{"hop_length": 320, "depths": [4, 4, 4], "kernel_size": 3, "stem": "deep", "residual_init": "none", "beta2": 0.95, "shampoo_beta": 0.95, "max_precond_dim": 512, "adamw_lr_other_params": 0.0011, "lr_schedule": "wsd", "warmup_steps": 1510}
Rows from block 4 of a small sound classifier, named by matrix and row number. Rows with one number belong to one channel. Each number is 128 + 24 x the weight over its row's rms, rounded and kept within 0 to 255. All counts start at 0. Numbers have three digits each. After the name is the row's rms in percent of the matrix's.
After each channel's rows are labels from the 100 clips, of 14976, where the channel reaches its highest value: "top examples" is what is common among them. Only what is clearly more common there than usual is listed. The data: acted Russian speech (Dusha). In brackets: how many of the 100.
# convs0: first 3x3 conv, stride 2 (model.blocks.4.convs.0.weight, 192x96x3x3, each kernel summed), inputs 0-95
# convs1: second 3x3 conv (model.blocks.4.convs.1.weight, 192x192x3x3, transposed, each kernel summed), outputs 0-95

convs0.149 117:117131118105141116109155136115126124159139117102114156116135102109111116128114129118183136098185142146232140122122142127176157171146118111121115134129148122134107128145122096096179149148158080126103147121150101091123138140160124111120112112137113104139137146104116126093094079129148131138
convs1.149 105:107112131144161140084128109114141119120143134132108122135134134155121103145146101141123112154086127155151122129166113098093148160125122157153134147178148112141155152155102102133123147147112088111084178126096140130135143113035163130154112154122087122149121099120108103130158129134120139182
top examples: emotion: positive (59)

convs0.52 093:141168139127102117082147147145113096131115142102164139101101145123108141123169105151118126116131134134118147128120128155084139116140141153074127104113104103150100137141179144151137117116209127093163126131119120096114099086115093074125112162101119147114132139130169174118147118134134137096
convs1.52 099:077113139142177105142122122092106104110095131159140184144122137107146120116115116099097163119141093134186160168093073153132091096121138095158155177135112111134106113153136152140130162115083131165170117057077109125159110131150136136134128153112142115098104121122127197173140142152091117127
top examples: emotion: positive (53)

convs0.19 123:090149108103114103102138132123134157134126082092149096142132126109132127115110122128143139166129141094089109112112157120128110142130118099146136156119092142154137174088138110206106137165131088118124115121140090155122164117149127166138136126125144086149116195136086113156095118138112109100
convs1.19 104:140162134140135136159148142140114107175110140131134105185152095131158113099132102097114160132119110088099130163138122103112138077138122111152138150105134121109097107119093135126179120147152167172131123137122129179133099143127110099130149133091146189108155092110154138105114113117113186121
top examples: emotion: positive (50)

convs0.67 110:134103118162123183081146139096095212143112116121153150100087116162158119080111115123148148155106131131154143131108138128132126122125140105106131170117132167127096137130076111123158117134096155088135142142141115119100130119096150141105155116106140107110153092094143141152127116114122152168
convs1.67 104:125081128112166133142097149143164120112121087155129132168134138145127115095144142120117095093127138129129112158121092135147144156139129149120194120130158132170189103110105102120135139169144128110093160140151172114176121118173153138176113109125122131092096129147133171137100171127108116140
top examples: emotion: positive (42)

convs0.123 095:114140115145135097127119122121110206154151126110141206120096139123153145113084087122090120131135151118134157121100139129151097149146116129150086159128111155152097146149152108128117137116184120126123114115109144156176123114117146090182114140131128121117136111101129098088118090125125134103
convs1.123 102:168157155099140137120090103121125130135129102153130161146140128121153151123166119100113164129157121120130118120130121076150106117175119134185144109120138095107119129111166140125083086135136120121139133201147104125187145103169136070096141122150144108108124125161139118135116166154108176121
top examples: emotion: positive (54)

convs0.145 086:144119133156111145100158118132125154134134108148105124134116108121126128091105156171120119111120159217122129135147113129141145199091137145148121109134149132138119148123120136108165120152122126100153123187105147120088118149126101127117104126094148106118119112133086099156124119076073099099
convs1.145 094:136129130153130122102144114113154135171148139141115134126095140092128145114152142156138130189153201085118131133171143140118146126140074147129149142136102137117142125147116133144124171121092121137094076118136141128153124101111126094141150100093106169125185089140126121167102122175146133111
top examples: emotion: positive (64)

convs0.59 111:113225116127129147129124118150139137112121131133138117112087156110168115118099146109110134090100128100143150126117112115137127144137126138148133102113134104126106124113160156189113110147143115099115157119131125116089107116135138099129133133095193109102125086112139115129155088100101183085
convs1.59 102:090118090118091127116113173121133096130097112157119174131136122115137087090119122114118103089102142118106154084104126150113111125135126154127147093131116125143099102135167114128133115124116135157162120162129112120140108120174131125106109125131099101124122096104137114137147079133113165147
top examples: emotion: positive (61)

convs0.154 093:102085152128104085172151119139151141125106098151131119132137054117121123133186103159133113106120143180139165097121145134105170110126158117111112110106165150136141151149153146116112137099138138088101120123135104134153129150117119101128099125140107143125077153141122167109142101126089100093
convs1.154 097:147171143149152162120150125137120124122118105090143157155150112099144091133138090111094077105118148123125127131149171129125089097106098186129142141124128127158106128119139134136111096139102139123125079115099106167129127152152134161146130053123152125130138130154103123125143163102141159159
top examples: emotion: angry (59)

convs0.62 104:164128111097139131111125135112130192130138159181120094109119112129125137070129121091170155100108133154128142090134137114145108136119121145138124107150173126156113133144120148162112123141128158145129129115107133101120095079148098119123142119069118105124129143108107115160185112117085142068
convs1.62 095:094124143123121107093155107089094145105139123138170091113154130138131142100125121127115158140145121109112144106139080115152141169146141144137127115137134141064117144170120101153101073152120140124148104151118124135130120099164169115148154107162124109121071130073141097101106102125122112109
top examples: emotion: positive (51)