python train.py --arch="preact_resnet" --model="sound classifier" --dataset="acted Russian speech (Dusha)" --train_examples=26041 --n_mels=64 --hop_length=320 --input="log_mel" --spec_augment=true --win_length=512 --targets=["emotion"] --num_classes=4 --norm="batchnorm" --hidden_act="silu" --drop_path=0.05 --depths=[4, 4, 4] --kernel_size=3 --stem="deep" --avg_pool_shortcut=false --dropout=0.1 --widths=[96, 192, 384] --mixing="mixup" --loss="binary_cross_entropy" --init="trunc_normal_002" --residual_init="none" --optimizer="soap" --beta2=0.95 --learning_rate=0.0031 --beta1=0.95 --shampoo_beta=0.95 --eps=1e-08 --precondition_frequency=16 --max_precond_dim=512 --merge_dims=false --one_sided=false --adamw_lr_other_params=0.0011 --max_grad_norm=1.0 --max_steps=30300 --batch_size=64 --epochs=74.5 --lr_schedule="wsd" --decay_fraction=0.2 --final_lr_fraction=0.1 --warmup_steps=1510 --weight_decay=0.08 --adamw_weight_decay_other_params=0.05
Rows from block 6 of a small sound classifier, named by matrix and row number. Rows with one number belong to one channel. Each number is 128 + 24 x the weight over its row's rms, rounded and kept within 0 to 255. All counts start at 0.
After each channel's rows are labels from the 100 clips, of 14976, where the channel reaches its highest value: "responds to" is what is common among them; "peak in band" is the frequency band that holds the peak. Only what is clearly more common there than usual is listed. The data: acted Russian speech (Dusha).
# convs0: first 3x3 conv (model.blocks.6.convs.0.weight, 192x192x3x3, each kernel summed), inputs 96-143
# convs1: second 3x3 conv (model.blocks.6.convs.1.weight, 192x192x3x3, transposed, each kernel summed), outputs 96-143

convs0.164 [123 113 126 109 127 120 107  96  97 130  94 100 141 177 118 134 124  74 142 115 115 125 115 120 130 101  68 139  87 124 135 157 125  97 112  78 116 131 136 178 161  98 133 150 157 106  93 138]
convs1.164 [156 141 111 124 111 130 136 118 114  89 165 156 130 153 135 105 105 107 105  71 155 129 128 139 113  95 165  90 113 145 105  94 160 103 136 108 107 153 140 140 117 137 145 119 167 119 148 157]
responds to: emotion: sad
peak in band: 1000 to 2000 Hz

convs0.77 [118 141 124 144  88 136 141  93 131 122 131  85 138 167 177 102 153  97 182 118 130 157 124 123 148 137 104  78 157 121 147 123 109  97 103 148 124 159  93 129 126 133 127 171 142 141 114 121]
convs1.77 [106 142 120 147 108 141 135 139 128 137 134 101 120 116 122 143 122  92 140 121 146 151 161 142 121 144 160 112 132 152 155 136 145 122 159 107  96 148 136 175  95 154 147 148 148  97 135 168]
responds to: emotion: positive
peak in band: 250 to 500 Hz; 500 to 1000 Hz

convs0.67 [158 186 139 114  98  84  79 122 121 122 159 111 142 133 104 156 153 131 113 112 116 110 140 129 108 113  93 161 128 137 131 116 196 133 141 132 138 152 117 117 129 131 105 115 135 159  90 116]
convs1.67 [124 145 118 107 157 104 104 133  84 132 170 144 140 124 116 175 124 149 135 103 113 147 121 127 149  81 136 177 170 124 138 179 144 116  92 141 112 163 158 102  90 135 113  96 132 174 178  98]
responds to: emotion: sad
peak in band: 0 to 250 Hz; 250 to 500 Hz

convs0.42 [111  92 103 113 124 155 120  91 142 122 113  77  73 114 139 142 113 100 134 168  91 128 187  92  84  91 167  91 118 111 127 101 133 140  97 154 132  91 153 153  79 102 137 119 102 128 111 108]
convs1.42 [112  93 147 113 124 169 115 151 156 125 133 145 102 136 130  90  93 170 103 133 127 155 175  94 137 125 155 118 128 159 122 111  87  86 110 121 114 123 176 106 115  90 114 105 126 116  86 104]
responds to: emotion: angry
peak in band: 500 to 1000 Hz

convs0.39 [114 106 131 108  79 155 106 125 125 105  99 126 161 165 155 136 120 134 122  92 153  96  92 116 109 149 119 148 119 104 105 111 128 103 116 144 147  64 120 131 137 105 163 133 151 119 148 183]
convs1.39 [102 156 125 132 113 121 160 120  80 108  81  96 112 130 133 112 115  94 110 137 105 153 124 128 138 137 120 146 127 129 103  93  85 132 131 153 102 126 133 113 145 109 129 128 137 126 166 150]
responds to: emotion: neutral
peak in band: 500 to 1000 Hz

convs0.96 [108 122 108 110 103  93 129 107 131 105 143 103 180  96 111 117 103 117 110 102  58 149 124  94 103 115  85 116 109 122  86 117 147 174 110 120 136 124  91 108 106  87 128  84 162 122 102 125]
convs1.96 [135  89 119 138 102 145 107 182 130  59  75 129 112 146 122 153 118 146 147 127 114 113 142  95 155 108 120 128 142  97  61 132 136 109 111 133 115 136 100 165  75 163 147  96 119 139 116 136]
responds to: emotion: angry
peak in band: 1000 to 2000 Hz

convs0.184 [101 118 163 151 133 128 109 124  86 108 107  95 104 150  81 131 149 102 101 122 181 115 117 101 145 128  97 145 124 130 145 121 149 145 114 117 138 106 122 108 156 137 176 122 153 113 151 131]
convs1.184 [128 128 106  82  90  63  99 146  97 145 148  90 120 127  85 143 129 154 127 114 120 115 121 108 106 121 141 120  85 125 144  84 118 155 113 149 123 155 121 134  95 154 120  88 142 114  92 137]
responds to: emotion: neutral
peak in band: 500 to 1000 Hz; 1000 to 2000 Hz

convs0.106 [154 152 132 129 145 135 116 110 116 116 146 119 123 132 151 145 106 134 178 177 111 121 140 101  96  88 121 114 107 103 103 126  94 103 136 167 184 170  93 146 116 138 131 174  92 120 148 165]
convs1.106 [131 135 132 119 148 112 168 123 114  98 138 116 125  92 178 147  98 145 132 119 102 166 133 122 119 132 148 159  89 115 120 141 121 130 142 125  98 103 145 101 179 114 184 162 129 105 117 135]
responds to: emotion: angry
peak in band: 1000 to 2000 Hz

convs0.126 [136 115 118 202 109  85 127 133 104 127 109 154 135 151 111 113 133 129 131 131 125 118 131 102 101 129 125 120 134  69 115 151 112 149 140 114 165 136  90  99 114 139 119 133 172 163 138 116]
convs1.126 [121 117 105 187 112 149 114 154 138 110 142 135  93 144 100 128  71 122 150 140 125 146 112 110 173 135 112 175 123 111  96 116 141 105 125 110 128 129 102 129 148 135 146 158 131 149 113 170]
responds to: emotion: angry
peak in band: 1000 to 2000 Hz

convs0.180 [120 161 113 119 129 136 146  46  91 150 154 129 105 128 112 111 100 105 127 126 117 146  89 127 104 117 118 130 113 127 114 144 147 162 151  87 184 115 114 110  96 133 189 120 142 111 174 159]
convs1.180 [103 155 143 124 138 100 141  82  83 113 145  79 136 136 102 173 131  99  99 109 136 174 120 119 126  94  85 107  89 132  86 133 113 191 103  94 116 104 145 123  71 118 136 116 114 126 104 115]
responds to: emotion: angry
peak in band: 1000 to 2000 Hz

convs0.151 [129 115 103 109 103 154 111 155 141  97 129 106 132 102 122 121 139 160 110 109 110 136 116 127 111 135 110 140 204 127 152 153 115 108 125 117 160 117 130 140 101 129 102 150 131 153 120  86]
convs1.151 [130 120 115 126 113 154 116 100 115 101 116 126 141  86  80  90 130 151 100 128 146 140 136 112  92 101 136 115 152  93 101 152 196 108 108 161 140 122 107 131 102 147 130 103  89 153 148 157]
responds to: emotion: sad
peak in band: 500 to 1000 Hz

convs0.105 [130 119 139 103 162 124 110 156 127 127 120 108 121 141 140 116 122 103 137 146 133 211  97 152  97 137 158 156 114 121 107 139  91 100 134 121 142 119 118 167 115 151 123 161 114 161 125 112]
convs1.105 [137 118 149 117 142 108  99 140 145 128 109 117 106 107  74 125 117 116  86 160 100 156 120 165 146 150 166 146 131 160 130 133 116 129 111 115 162 140  99 148 109 162 123 111 146 127 118 132]
responds to: emotion: angry
peak in band: 500 to 1000 Hz

convs0.107 [153 135  96 148 124 110 128 118 136 108 126  97 102 123 100 139 124 100 128  90 146 136 149 134 134 131 132 118 142 132 115  96  66 127 158 132 142  83  75 114  99 120 156 134 112 147 114 130]
convs1.107 [140 109 109 130 112 165 103 140 103  86 112 110  84 112 124 145 153 115 121 127 139 114 112 106 130 117 147 157 149 154 150 141 105 194 154  99 114  84 121 116  86  97 148 143 138 186 129 143]
responds to: emotion: positive
peak in band: 500 to 1000 Hz

convs0.117 [ 95 153 112 138 120  86 138  69 118  90 134 144 142 149 103 140 132 101 165 149  76 132 117 120 121 157 136 105 114 129 154 127 147 119 123 177 155 161 162 129 129 134 108 188  89 142 138 106]
convs1.117 [121 123 135 126 129 114  98 144 102  82  94 153 137 114 135 131 173 114 199 148  85 153 122 119 116 111  90 198 136 140 100 145  90 124 130 183 112  96 114 126 100  96 123 120 163 125 151 170]
responds to: emotion: angry; emotion: positive
peak in band: 500 to 1000 Hz

convs0.138 [167 108 152 124  82  91 102 145  96 140 159 117 149 174 163 173 175 157 160 133 108 131  69 104 147 131  97 127 126  96 124 118 103 166  93 150 170 119 118  98 113 123  96 123 103 128 111 150]
convs1.138 [153 150 114 133 149  92  89 168 141 138 137  58 204 175 164 137 114  99 166 114 154 110 104 125 107 145 113 172 136 100 110 143 107 138 110 178 118 133 151 144 148 132 134 124  92 108 151 133]
responds to: emotion: neutral
peak in band: 500 to 1000 Hz

convs0.178 [138 113 156 175 133 116 102 142 126 131 134 120 184 113 102 105 100 110  81 141 142 126 126 158 118 135  92  83 118 111 133 141  93 140  95 105 105  64 153 114 131 151 139 143 106 137  93 151]
convs1.178 [ 89  88 142 144  89 154 121 110 131 140 136 124 164  92 132 115  98 135  96 142 141 130  63 133 107 112 149 118 145 111  87 111 115 101 148 159 101 130 139 118  80  86 117 169 113 144 115 204]
responds to: emotion: angry
peak in band: 1000 to 2000 Hz; 500 to 1000 Hz

convs0.72 [ 99 117 143 135 101 125 111 133 138 114 137 102 109 137 129 174 124 143 129 134 153 142 129 145 134 140 151  77 102 136 121 128 134 149 115 204 115 135 142 147 131 137 121  87 125 111 136 139]
convs1.72 [121 133  98 137 140 176 103 112 128 123 143 114 167 111 143 128 160 135 129 175 137 154 137 114 161  82 121 145  97 206 114 118 157  98 138 165 154 104 125  95 126 113 134 170 160 161 127  77]
responds to: emotion: positive
peak in band: 500 to 1000 Hz

convs0.123 [127 132 160 156 134  71 148 118 129 103 116 130 147 124 139  85 103  85 145 115 119 131 131 143 128  98  95 123 126 130 139 113 139 118 104 144 111 105 134 145 135 112 147 150 138 124  95 159]
convs1.123 [110 152 151 140  91 120 108 123 136 147 125 146 162 105 134 123 147 118 144 143 138 149 108 147 115  97 119 137 128 142 113 130 126 144  99  93 163 118 145 107 164 180 123 112 124 117 130 152]
responds to: emotion: angry
peak in band: 250 to 500 Hz

convs0.134 [124 118  88 109 105 135 133 116 145 110 107 142 174 146  96  92 146 114 110 137 120 130 123 115 144 144  78 103 147 105 115 109 132 120 119 128 129 102 141 153  94 153 115 177 114 104 135 145]
convs1.134 [170  98 155  89 119 124 122 121 139 122 120 190 124 184  93 113 126 116 143 180  98 142 112  92 105 124 136 119 104 121  95 121  99 146 133 121 141 141 132 121  96 151 144 115 151 147 121 146]
responds to: emotion: neutral
peak in band: 500 to 1000 Hz