Rows from block 7, named by matrix and row number. Rows with one number belong to one channel. Each number is 50 + 15 x the weight over its row's rms, rounded and kept within 0 to 99. All counts start at 0. After the name is the row's rms in percent of the matrix's.
# convs0: first 3x3 conv (model.blocks.7.convs.0.weight, 192x192x3x3), inputs 81-89, a 3x3 kernel for each
# convs1: second 3x3 conv (model.blocks.7.convs.1.weight, 192x192x3x3, transposed), outputs 81-89, a 3x3 kernel for each
convs0.167 098:37 30 77 70 47 74 60 59 31 64 69 51 49 49 69 59 53 37 53 61 64 29 51 51 53 50 50 66 38 63 58 35 37 50 34 76 60 20 71 39 45 56 60 35 70 45 54 37 44 45 53 81 38 47 68 37 34 47 45 34 60 48 38 60 31 57 32 65 79 48 46 75 55 47 70 48 52 24 39 35 56
convs0.168 104:47 29 24 25 49 61 35 31 52 31 55 48 51 53 52 43 61 45 59 72 42 64 55 28 66 70 40 64 42 60 53 43 77 26 55 34 72 41 50 45 51 48 45 61 82 51 63 55 57 48 54 47 55 45 56 36 36 64 36 34 44 53 46 32 31 30 57 50 63 45 40 45 58 81 30 45 44 51 71 53 43
convs0.169 106:22 36 72 57 50 66 72 61 36 50 36 55 38 40 49 54 29 88 21 86 66 37 59 56 36 51 30 32 50 40 60 42 50 55 54 69 34 72 81 41 71 43 43 60 78 33 32 41 19 56 40 40 43 56 66 52 59 48 48 38 35 65 47 44 51 48 80 49 20 51 52 42 57 59 44 68 52 37 58 28 57
convs0.170 098:44 47 30 24 60 39 63 37 33 63 56 44 94 32 33 17 36 40 44 66 66 49 57 68 51 48 55 35 57 27 81 41 51 32 39 33 46 69 39 67 27 56 36 45 29 36 47 45 57 33 36 37 56 42 38 46 49 61 26 27 55 40 25 69 89 57 29 46 28 51 36 71 62 50 57 45 84 58 67 15 57
convs0.171 098:45 13 69 41 63 46 50 37 53 59 69 48 77 82 44 57 99 26 79 42 45 44 65 53 26 60 57 37 58 99 50 53 44 59 31 42 45 51 37 52 63 43 54 76 46 63 47 54 29 58 60 39 39 37 43 39 35 64 51 71 46 49 58 62 42 66 48 23 62 67 43 67 51 74 50 58 51 63 24 38 43
convs0.172 104:40 24 61 60 73 35 45 49 47 51 57 50 64 40 38 38 56 42 42 52 72 39 43 47 61 42 85 64 62 59 13 65 46 76 29 30 64 79 41 67 36 56 31 43 57 46 67 47 54 73 79 32 40 26 73 65 35 55 30 47 41 61 27 27 67 54 46 47 40 33 59 44 43 39 32 46 50 39 54 50 25
convs0.173 104:30 39 53 50 64 29 45 39 72 40 18 52 55 69 60 99 19 61 62 38 63 48 42 59 64 48 71 33 40 39 49 43 51 27 42 60 33 39 55 67 31 69 68 50 42 85 60 68 51 53 57 23 59 47 43 34 61 26 25 26 61 62 28 26 50 67 72 31 54 54 31 42 71 28 35 30 55 44 63 50 54
convs0.174 109:29 66 39 45 42 43 63 53 26 16 63 33 46 37 39 34 69 30 50 65 68 42 39 58 56 24 77 40 85 80 69 57 35 41 37 34 55 28 57 56 75 58 27 67 57 41 46 14 49 79 75 52 36 50 33 59 50 49 32 40 42 49 71 52 66 32 60 59 36 47 28 53 65 43 63 74 29 47 36 41 37
convs0.175 098:74 37 47 66 55 50 61 55 58 50 33 49 54 48 43 55 78 43 57 51 22 80 57 48 48 29 57 53 40 48 34 59 56 76 69 27 32 59 25 39 22 51 63 53 55 32 36 17 71 53 53 26 66 61 49 37 61 39 85 42 29 43 61 44 66 54 59 45 48 25 41 61 52 55 56 43 64 52 44 40 45
convs0.176 104:43 53 25 89 36 49 59 52 51 60 61 49 82 58 42 66 85 50 50 46 53 35 57 81 42 58 61 51 34 51 38 51 87 40 33 35 71 56 32 69 52 64 47 58 51 59 37 41 49 46 35 48 57 37 44 43 28 43 55 33 74 46 20 57 30 38 39 52 66 31 49 45 24 81 55 62 62 56 42 63 59
convs0.177 092:36 35 68 59 60 45 58 40 58 76 31 34 77 45 47 53 70 58 32 34 72 68 32 75 68 44 54 48 22 37 42 33 64 43 41 57 50 52 48 47 51 42 41 44 40 30 57 48 47 55 56 41 37 31 45 54 48 47 38 54 48 47 50 55 50 67 72 55 56 26 49 58 32 30 54 59 67 62 42 41 56
convs0.178 099:55 62 44 41 69 67 37 90 35 51 60 69 39 58 54 55 37 27 32 64 53 34 61 42 51 55 48 55 41 82 35 49 47 47 70 35 50 56 62 72 61 72 37 59 42 25 48 66 32 27 58 37 59 26 47 36 45 27 41 52 67 75 36 38 64 40 61 51 51 58 23 33 39 19 42 59 59 40 56 67 63
convs0.179 101:60 41 54 28 59 47 66 48 77 33 45 82 55 26 52 58 61 78 62 34 50 54 60 37 57 55 34 40 65 81 13 61 31 73 62 56 38 50 62 37 50 64 57 57 59 40 61 49 36 39 46 41 41 46 52 49 69 56 47 60 57 52 23 71 76 59 53 45 53 25 53 27 48 16 45 55 35 57 48 48 73
convs0.180 106:50 38 55 57 44 51 46 46 38 46 82 75 35 30 37 74 66 55 48 62 64 50 41 68 31 44 68 38 36 53 30 64 39 62 55 26 48 39 54 42 45 52 66 48 45 23 32 81 29 75 36 30 50 36 32 33 32 60 52 37 71 62 35 66 54 45 26 36 47 35 16 54 59 55 40 63 78 39 46 56 38
convs0.181 099:57 48 52 52 68 20 43 55 43 46 31 56 82 54 64 53 34 48 36 71 68 19 64 64 42 31 70 41 45 37 65 61 38 40 42 72 63 58 54 55 62 30 64 59 85 54 46 46 71 20 54 39 62 35 63 57 46 39 25 45 45 72 46 62 73 45 09 40 48 48 72 58 35 46 54 49 50 40 13 87 70
convs0.182 099:48 29 46 52 84 43 62 59 45 43 34 74 41 52 78 41 82 54 59 51 50 52 74 19 36 67 56 53 38 33 51 61 59 55 55 63 61 52 69 40 59 76 48 51 89 76 52 28 85 66 36 39 54 33 30 46 35 50 48 32 38 54 60 62 45 43 40 45 47 46 45 40 48 36 40 39 39 56 50 56 64
convs0.183 107:78 54 58 56 56 45 45 63 85 64 77 39 61 34 63 58 63 47 41 50 67 59 47 53 38 21 48 61 51 51 46 48 41 47 49 45 67 55 60 38 58 55 52 65 58 46 45 40 39 38 29 31 43 39 42 49 62 50 28 38 57 93 49 49 28 40 26 36 70 26 62 34 42 54 39 77 15 37 42 47 57
convs0.184 095:53 62 69 65 46 48 63 38 35 51 46 74 37 56 58 55 59 61 69 58 43 49 50 59 28 52 76 55 67 83 32 47 48 45 34 43 31 62 42 59 57 49 51 52 30 29 24 22 56 46 32 77 35 53 41 62 58 75 29 48 46 29 35 41 47 59 59 68 54 35 63 51 71 39 45 56 47 39 67 59 37
convs0.185 102:34 72 42 13 62 88 70 61 48 42 62 56 47 36 77 26 67 41 69 47 55 35 61 35 77 57 54 35 40 47 68 64 55 48 42 41 58 77 64 46 85 60 73 58 97 48 45 47 43 22 69 51 52 57 37 31 57 52 62 36 61 28 39 79 33 43 31 66 49 67 75 65 63 59 54 55 52 61 39 40 85
convs0.186 102:49 54 37 38 51 24 49 31 55 47 33 41 77 38 45 55 33 39 42 39 36 73 44 19 33 58 26 64 52 45 60 55 18 45 35 51 61 52 41 47 52 47 61 63 48 54 42 40 51 69 55 57 55 66 84 58 49 67 53 44 47 59 48 60 63 50 59 67 30 46 48 35 53 65 43 30 42 48 55 53 44
convs1.167 098:66 70 73 40 67 56 43 50 41 59 55 99 48 38 44 37 67 66 29 58 58 41 65 50 50 24 55 37 74 55 46 67 53 37 44 50 32 29 32 23 49 49 62 48 43 39 69 54 36 58 56 43 18 52 73 58 71 66 55 74 33 79 28 48 41 49 26 61 63 16 25 56 60 63 46 42 58 60 60 48 33
convs1.168 104:22 39 44 44 66 28 59 38 73 54 71 31 59 59 82 40 34 55 54 49 68 64 67 35 64 58 69 37 33 41 35 45 50 26 41 50 74 78 18 39 43 89 54 65 46 64 26 55 36 46 33 44 46 40 44 19 21 63 55 60 53 66 52 38 34 62 35 41 34 68 54 57 46 22 56 34 23 23 69 60 50
convs1.169 103:31 45 50 69 45 57 39 48 73 16 37 50 41 34 28 44 35 45 40 26 59 74 38 60 46 37 76 70 50 37 57 36 61 48 54 52 49 42 45 23 52 61 61 45 65 33 14 62 36 32 48 39 93 43 39 56 61 58 51 35 65 44 49 42 63 21 64 45 46 41 63 51 38 47 77 48 70 64 66 37 90
convs1.170 099:47 28 55 50 40 57 40 52 56 21 49 60 37 63 62 40 34 28 54 65 48 57 52 79 46 54 36 42 47 19 58 41 27 38 59 58 77 50 52 30 42 68 63 59 57 47 48 43 39 68 40 43 49 31 70 53 42 41 68 52 34 39 56 45 35 58 31 55 42 54 57 92 28 59 61 27 53 49 29 54 65
convs1.171 098:31 51 51 45 50 31 35 35 73 49 76 49 25 32 37 77 99 78 31 58 33 51 72 34 60 56 64 66 46 56 26 58 74 67 43 44 68 55 30 34 03 31 36 59 13 73 43 24 79 13 49 63 37 71 56 54 37 64 45 70 45 74 40 59 40 50 51 46 51 37 88 33 38 30 45 91 50 63 30 42 45
convs1.172 102:32 52 64 54 39 23 38 60 35 42 66 50 23 47 88 64 23 44 24 71 67 60 65 24 39 26 54 54 49 23 46 46 24 58 81 86 48 56 43 60 49 40 58 43 31 66 41 60 45 65 48 30 63 58 42 61 72 72 35 78 41 84 41 61 27 36 29 51 47 34 56 42 59 45 60 42 51 48 44 42 47
convs1.173 103:49 50 60 53 47 37 53 51 44 61 78 49 35 43 69 36 50 61 48 70 56 47 44 57 90 24 34 53 49 51 51 51 36 38 25 53 45 54 49 33 35 56 35 56 59 43 30 50 62 45 75 50 66 63 44 42 41 63 49 31 40 69 71 43 55 58 56 36 81 47 71 21 28 49 54 42 45 40 43 46 55
convs1.174 112:54 51 56 68 36 38 79 62 68 57 72 56 37 44 00 52 69 67 61 61 60 24 44 40 67 38 39 34 37 26 79 43 74 46 66 25 49 56 51 45 42 37 26 71 59 44 50 51 49 29 32 59 56 56 55 54 31 35 32 42 61 33 59 42 54 41 50 38 82 46 58 17 66 48 53 36 39 54 38 51 46
convs1.175 094:39 49 54 40 83 58 20 58 40 52 34 27 44 70 32 76 62 46 23 61 48 47 50 49 71 55 71 66 58 27 55 39 42 63 35 47 63 50 45 44 57 51 56 73 63 62 47 58 26 52 61 50 51 44 72 45 56 43 24 53 47 78 73 40 68 57 58 58 49 50 45 38 57 54 57 61 71 38 51 46 21
convs1.176 103:39 73 55 47 57 67 65 56 31 61 52 17 56 62 63 27 58 62 50 40 51 41 82 37 48 41 38 42 33 33 43 53 43 42 33 62 30 55 57 60 26 42 55 68 62 41 52 68 41 35 43 30 53 27 48 63 29 49 20 64 64 61 41 43 67 67 41 51 37 53 37 24 90 63 72 64 23 59 47 65 43
convs1.177 094:48 37 80 21 36 57 25 47 79 00 21 69 38 51 37 26 64 55 78 36 46 81 64 37 76 21 19 53 51 55 34 59 55 46 59 42 30 44 57 40 43 32 56 69 53 40 46 54 49 46 63 66 57 27 32 36 55 36 41 42 16 50 48 55 45 56 23 20 50 43 56 56 46 61 70 31 45 54 64 61 40
convs1.178 099:44 42 50 54 31 76 35 46 65 36 29 47 54 72 47 29 39 33 24 24 66 67 14 40 45 68 49 46 49 44 31 28 14 76 37 42 37 47 52 37 26 66 56 50 36 29 44 32 37 64 55 73 36 29 49 44 35 46 59 47 52 59 89 51 36 59 43 40 57 63 39 45 68 29 39 49 48 44 48 54 68
convs1.179 100:39 79 59 89 29 48 48 61 73 67 53 56 32 44 42 38 52 32 63 32 29 32 69 60 47 56 32 77 29 21 47 72 53 77 49 53 64 65 68 40 31 37 29 47 58 77 29 51 49 31 28 51 49 47 25 69 58 74 31 52 79 56 54 36 58 39 33 38 58 30 38 43 54 83 51 34 53 60 32 46 30
convs1.180 107:54 47 41 52 40 47 05 44 43 53 49 81 58 62 54 38 57 28 59 49 44 73 39 48 56 55 44 55 45 44 58 31 53 45 51 51 51 64 37 58 53 44 50 57 60 50 17 32 69 49 52 33 72 47 65 85 50 75 53 59 47 69 56 38 52 72 21 31 63 37 40 49 42 31 45 83 70 71 50 75 45
convs1.181 101:36 77 70 99 25 36 42 74 49 67 46 27 71 66 44 56 41 40 58 56 44 41 68 50 72 46 53 43 40 41 37 25 62 46 23 38 33 46 38 47 89 68 47 53 52 49 59 39 36 70 68 52 54 58 27 61 64 54 51 31 55 28 55 34 68 38 54 49 81 56 55 48 66 45 45 88 55 44 41 28 38
convs1.182 098:75 38 75 46 39 53 59 26 56 50 48 44 22 63 49 56 61 41 62 67 46 33 50 38 47 52 36 69 64 49 49 37 54 42 47 44 30 77 30 71 67 67 62 43 54 49 61 56 26 62 80 48 42 45 53 26 68 39 85 37 46 72 42 42 57 48 42 24 43 58 43 66 62 41 53 38 61 68 48 53 47
convs1.183 102:51 41 52 53 43 63 56 33 58 49 62 35 44 42 62 66 74 28 44 58 42 41 50 48 46 59 70 74 49 38 43 51 45 46 35 42 07 57 51 40 73 48 51 50 24 20 31 54 89 31 47 49 38 75 60 55 59 55 29 63 30 62 29 28 56 46 62 45 36 34 53 49 38 47 26 71 50 21 42 54 31
convs1.184 094:87 34 32 54 34 22 56 52 44 41 56 51 57 40 41 57 61 61 51 50 43 58 43 38 42 59 53 38 71 74 55 71 36 57 34 61 71 46 46 38 62 36 56 44 47 35 42 24 69 51 29 70 66 50 43 59 04 73 75 33 60 58 55 56 36 46 29 50 48 46 45 29 65 38 55 58 39 47 62 82 30
convs1.185 097:47 47 42 42 46 68 43 53 69 33 40 40 67 13 74 63 83 26 65 72 36 23 34 52 33 38 41 52 77 69 55 41 77 31 59 44 62 70 46 83 51 56 56 59 40 69 52 40 44 89 56 77 92 57 46 57 66 16 67 43 45 36 46 43 43 75 36 91 51 74 59 47 36 41 83 34 37 61 57 58 32
convs1.186 099:38 43 39 49 56 45 30 65 49 81 35 78 49 74 66 43 44 51 19 67 31 56 63 61 53 39 72 38 13 67 59 23 39 60 72 34 44 40 60 55 72 54 30 32 87 45 48 71 70 61 39 27 52 65 63 64 37 35 37 47 37 51 31 30 42 36 56 46 58 35 54 68 38 57 25 33 44 53 59 29 45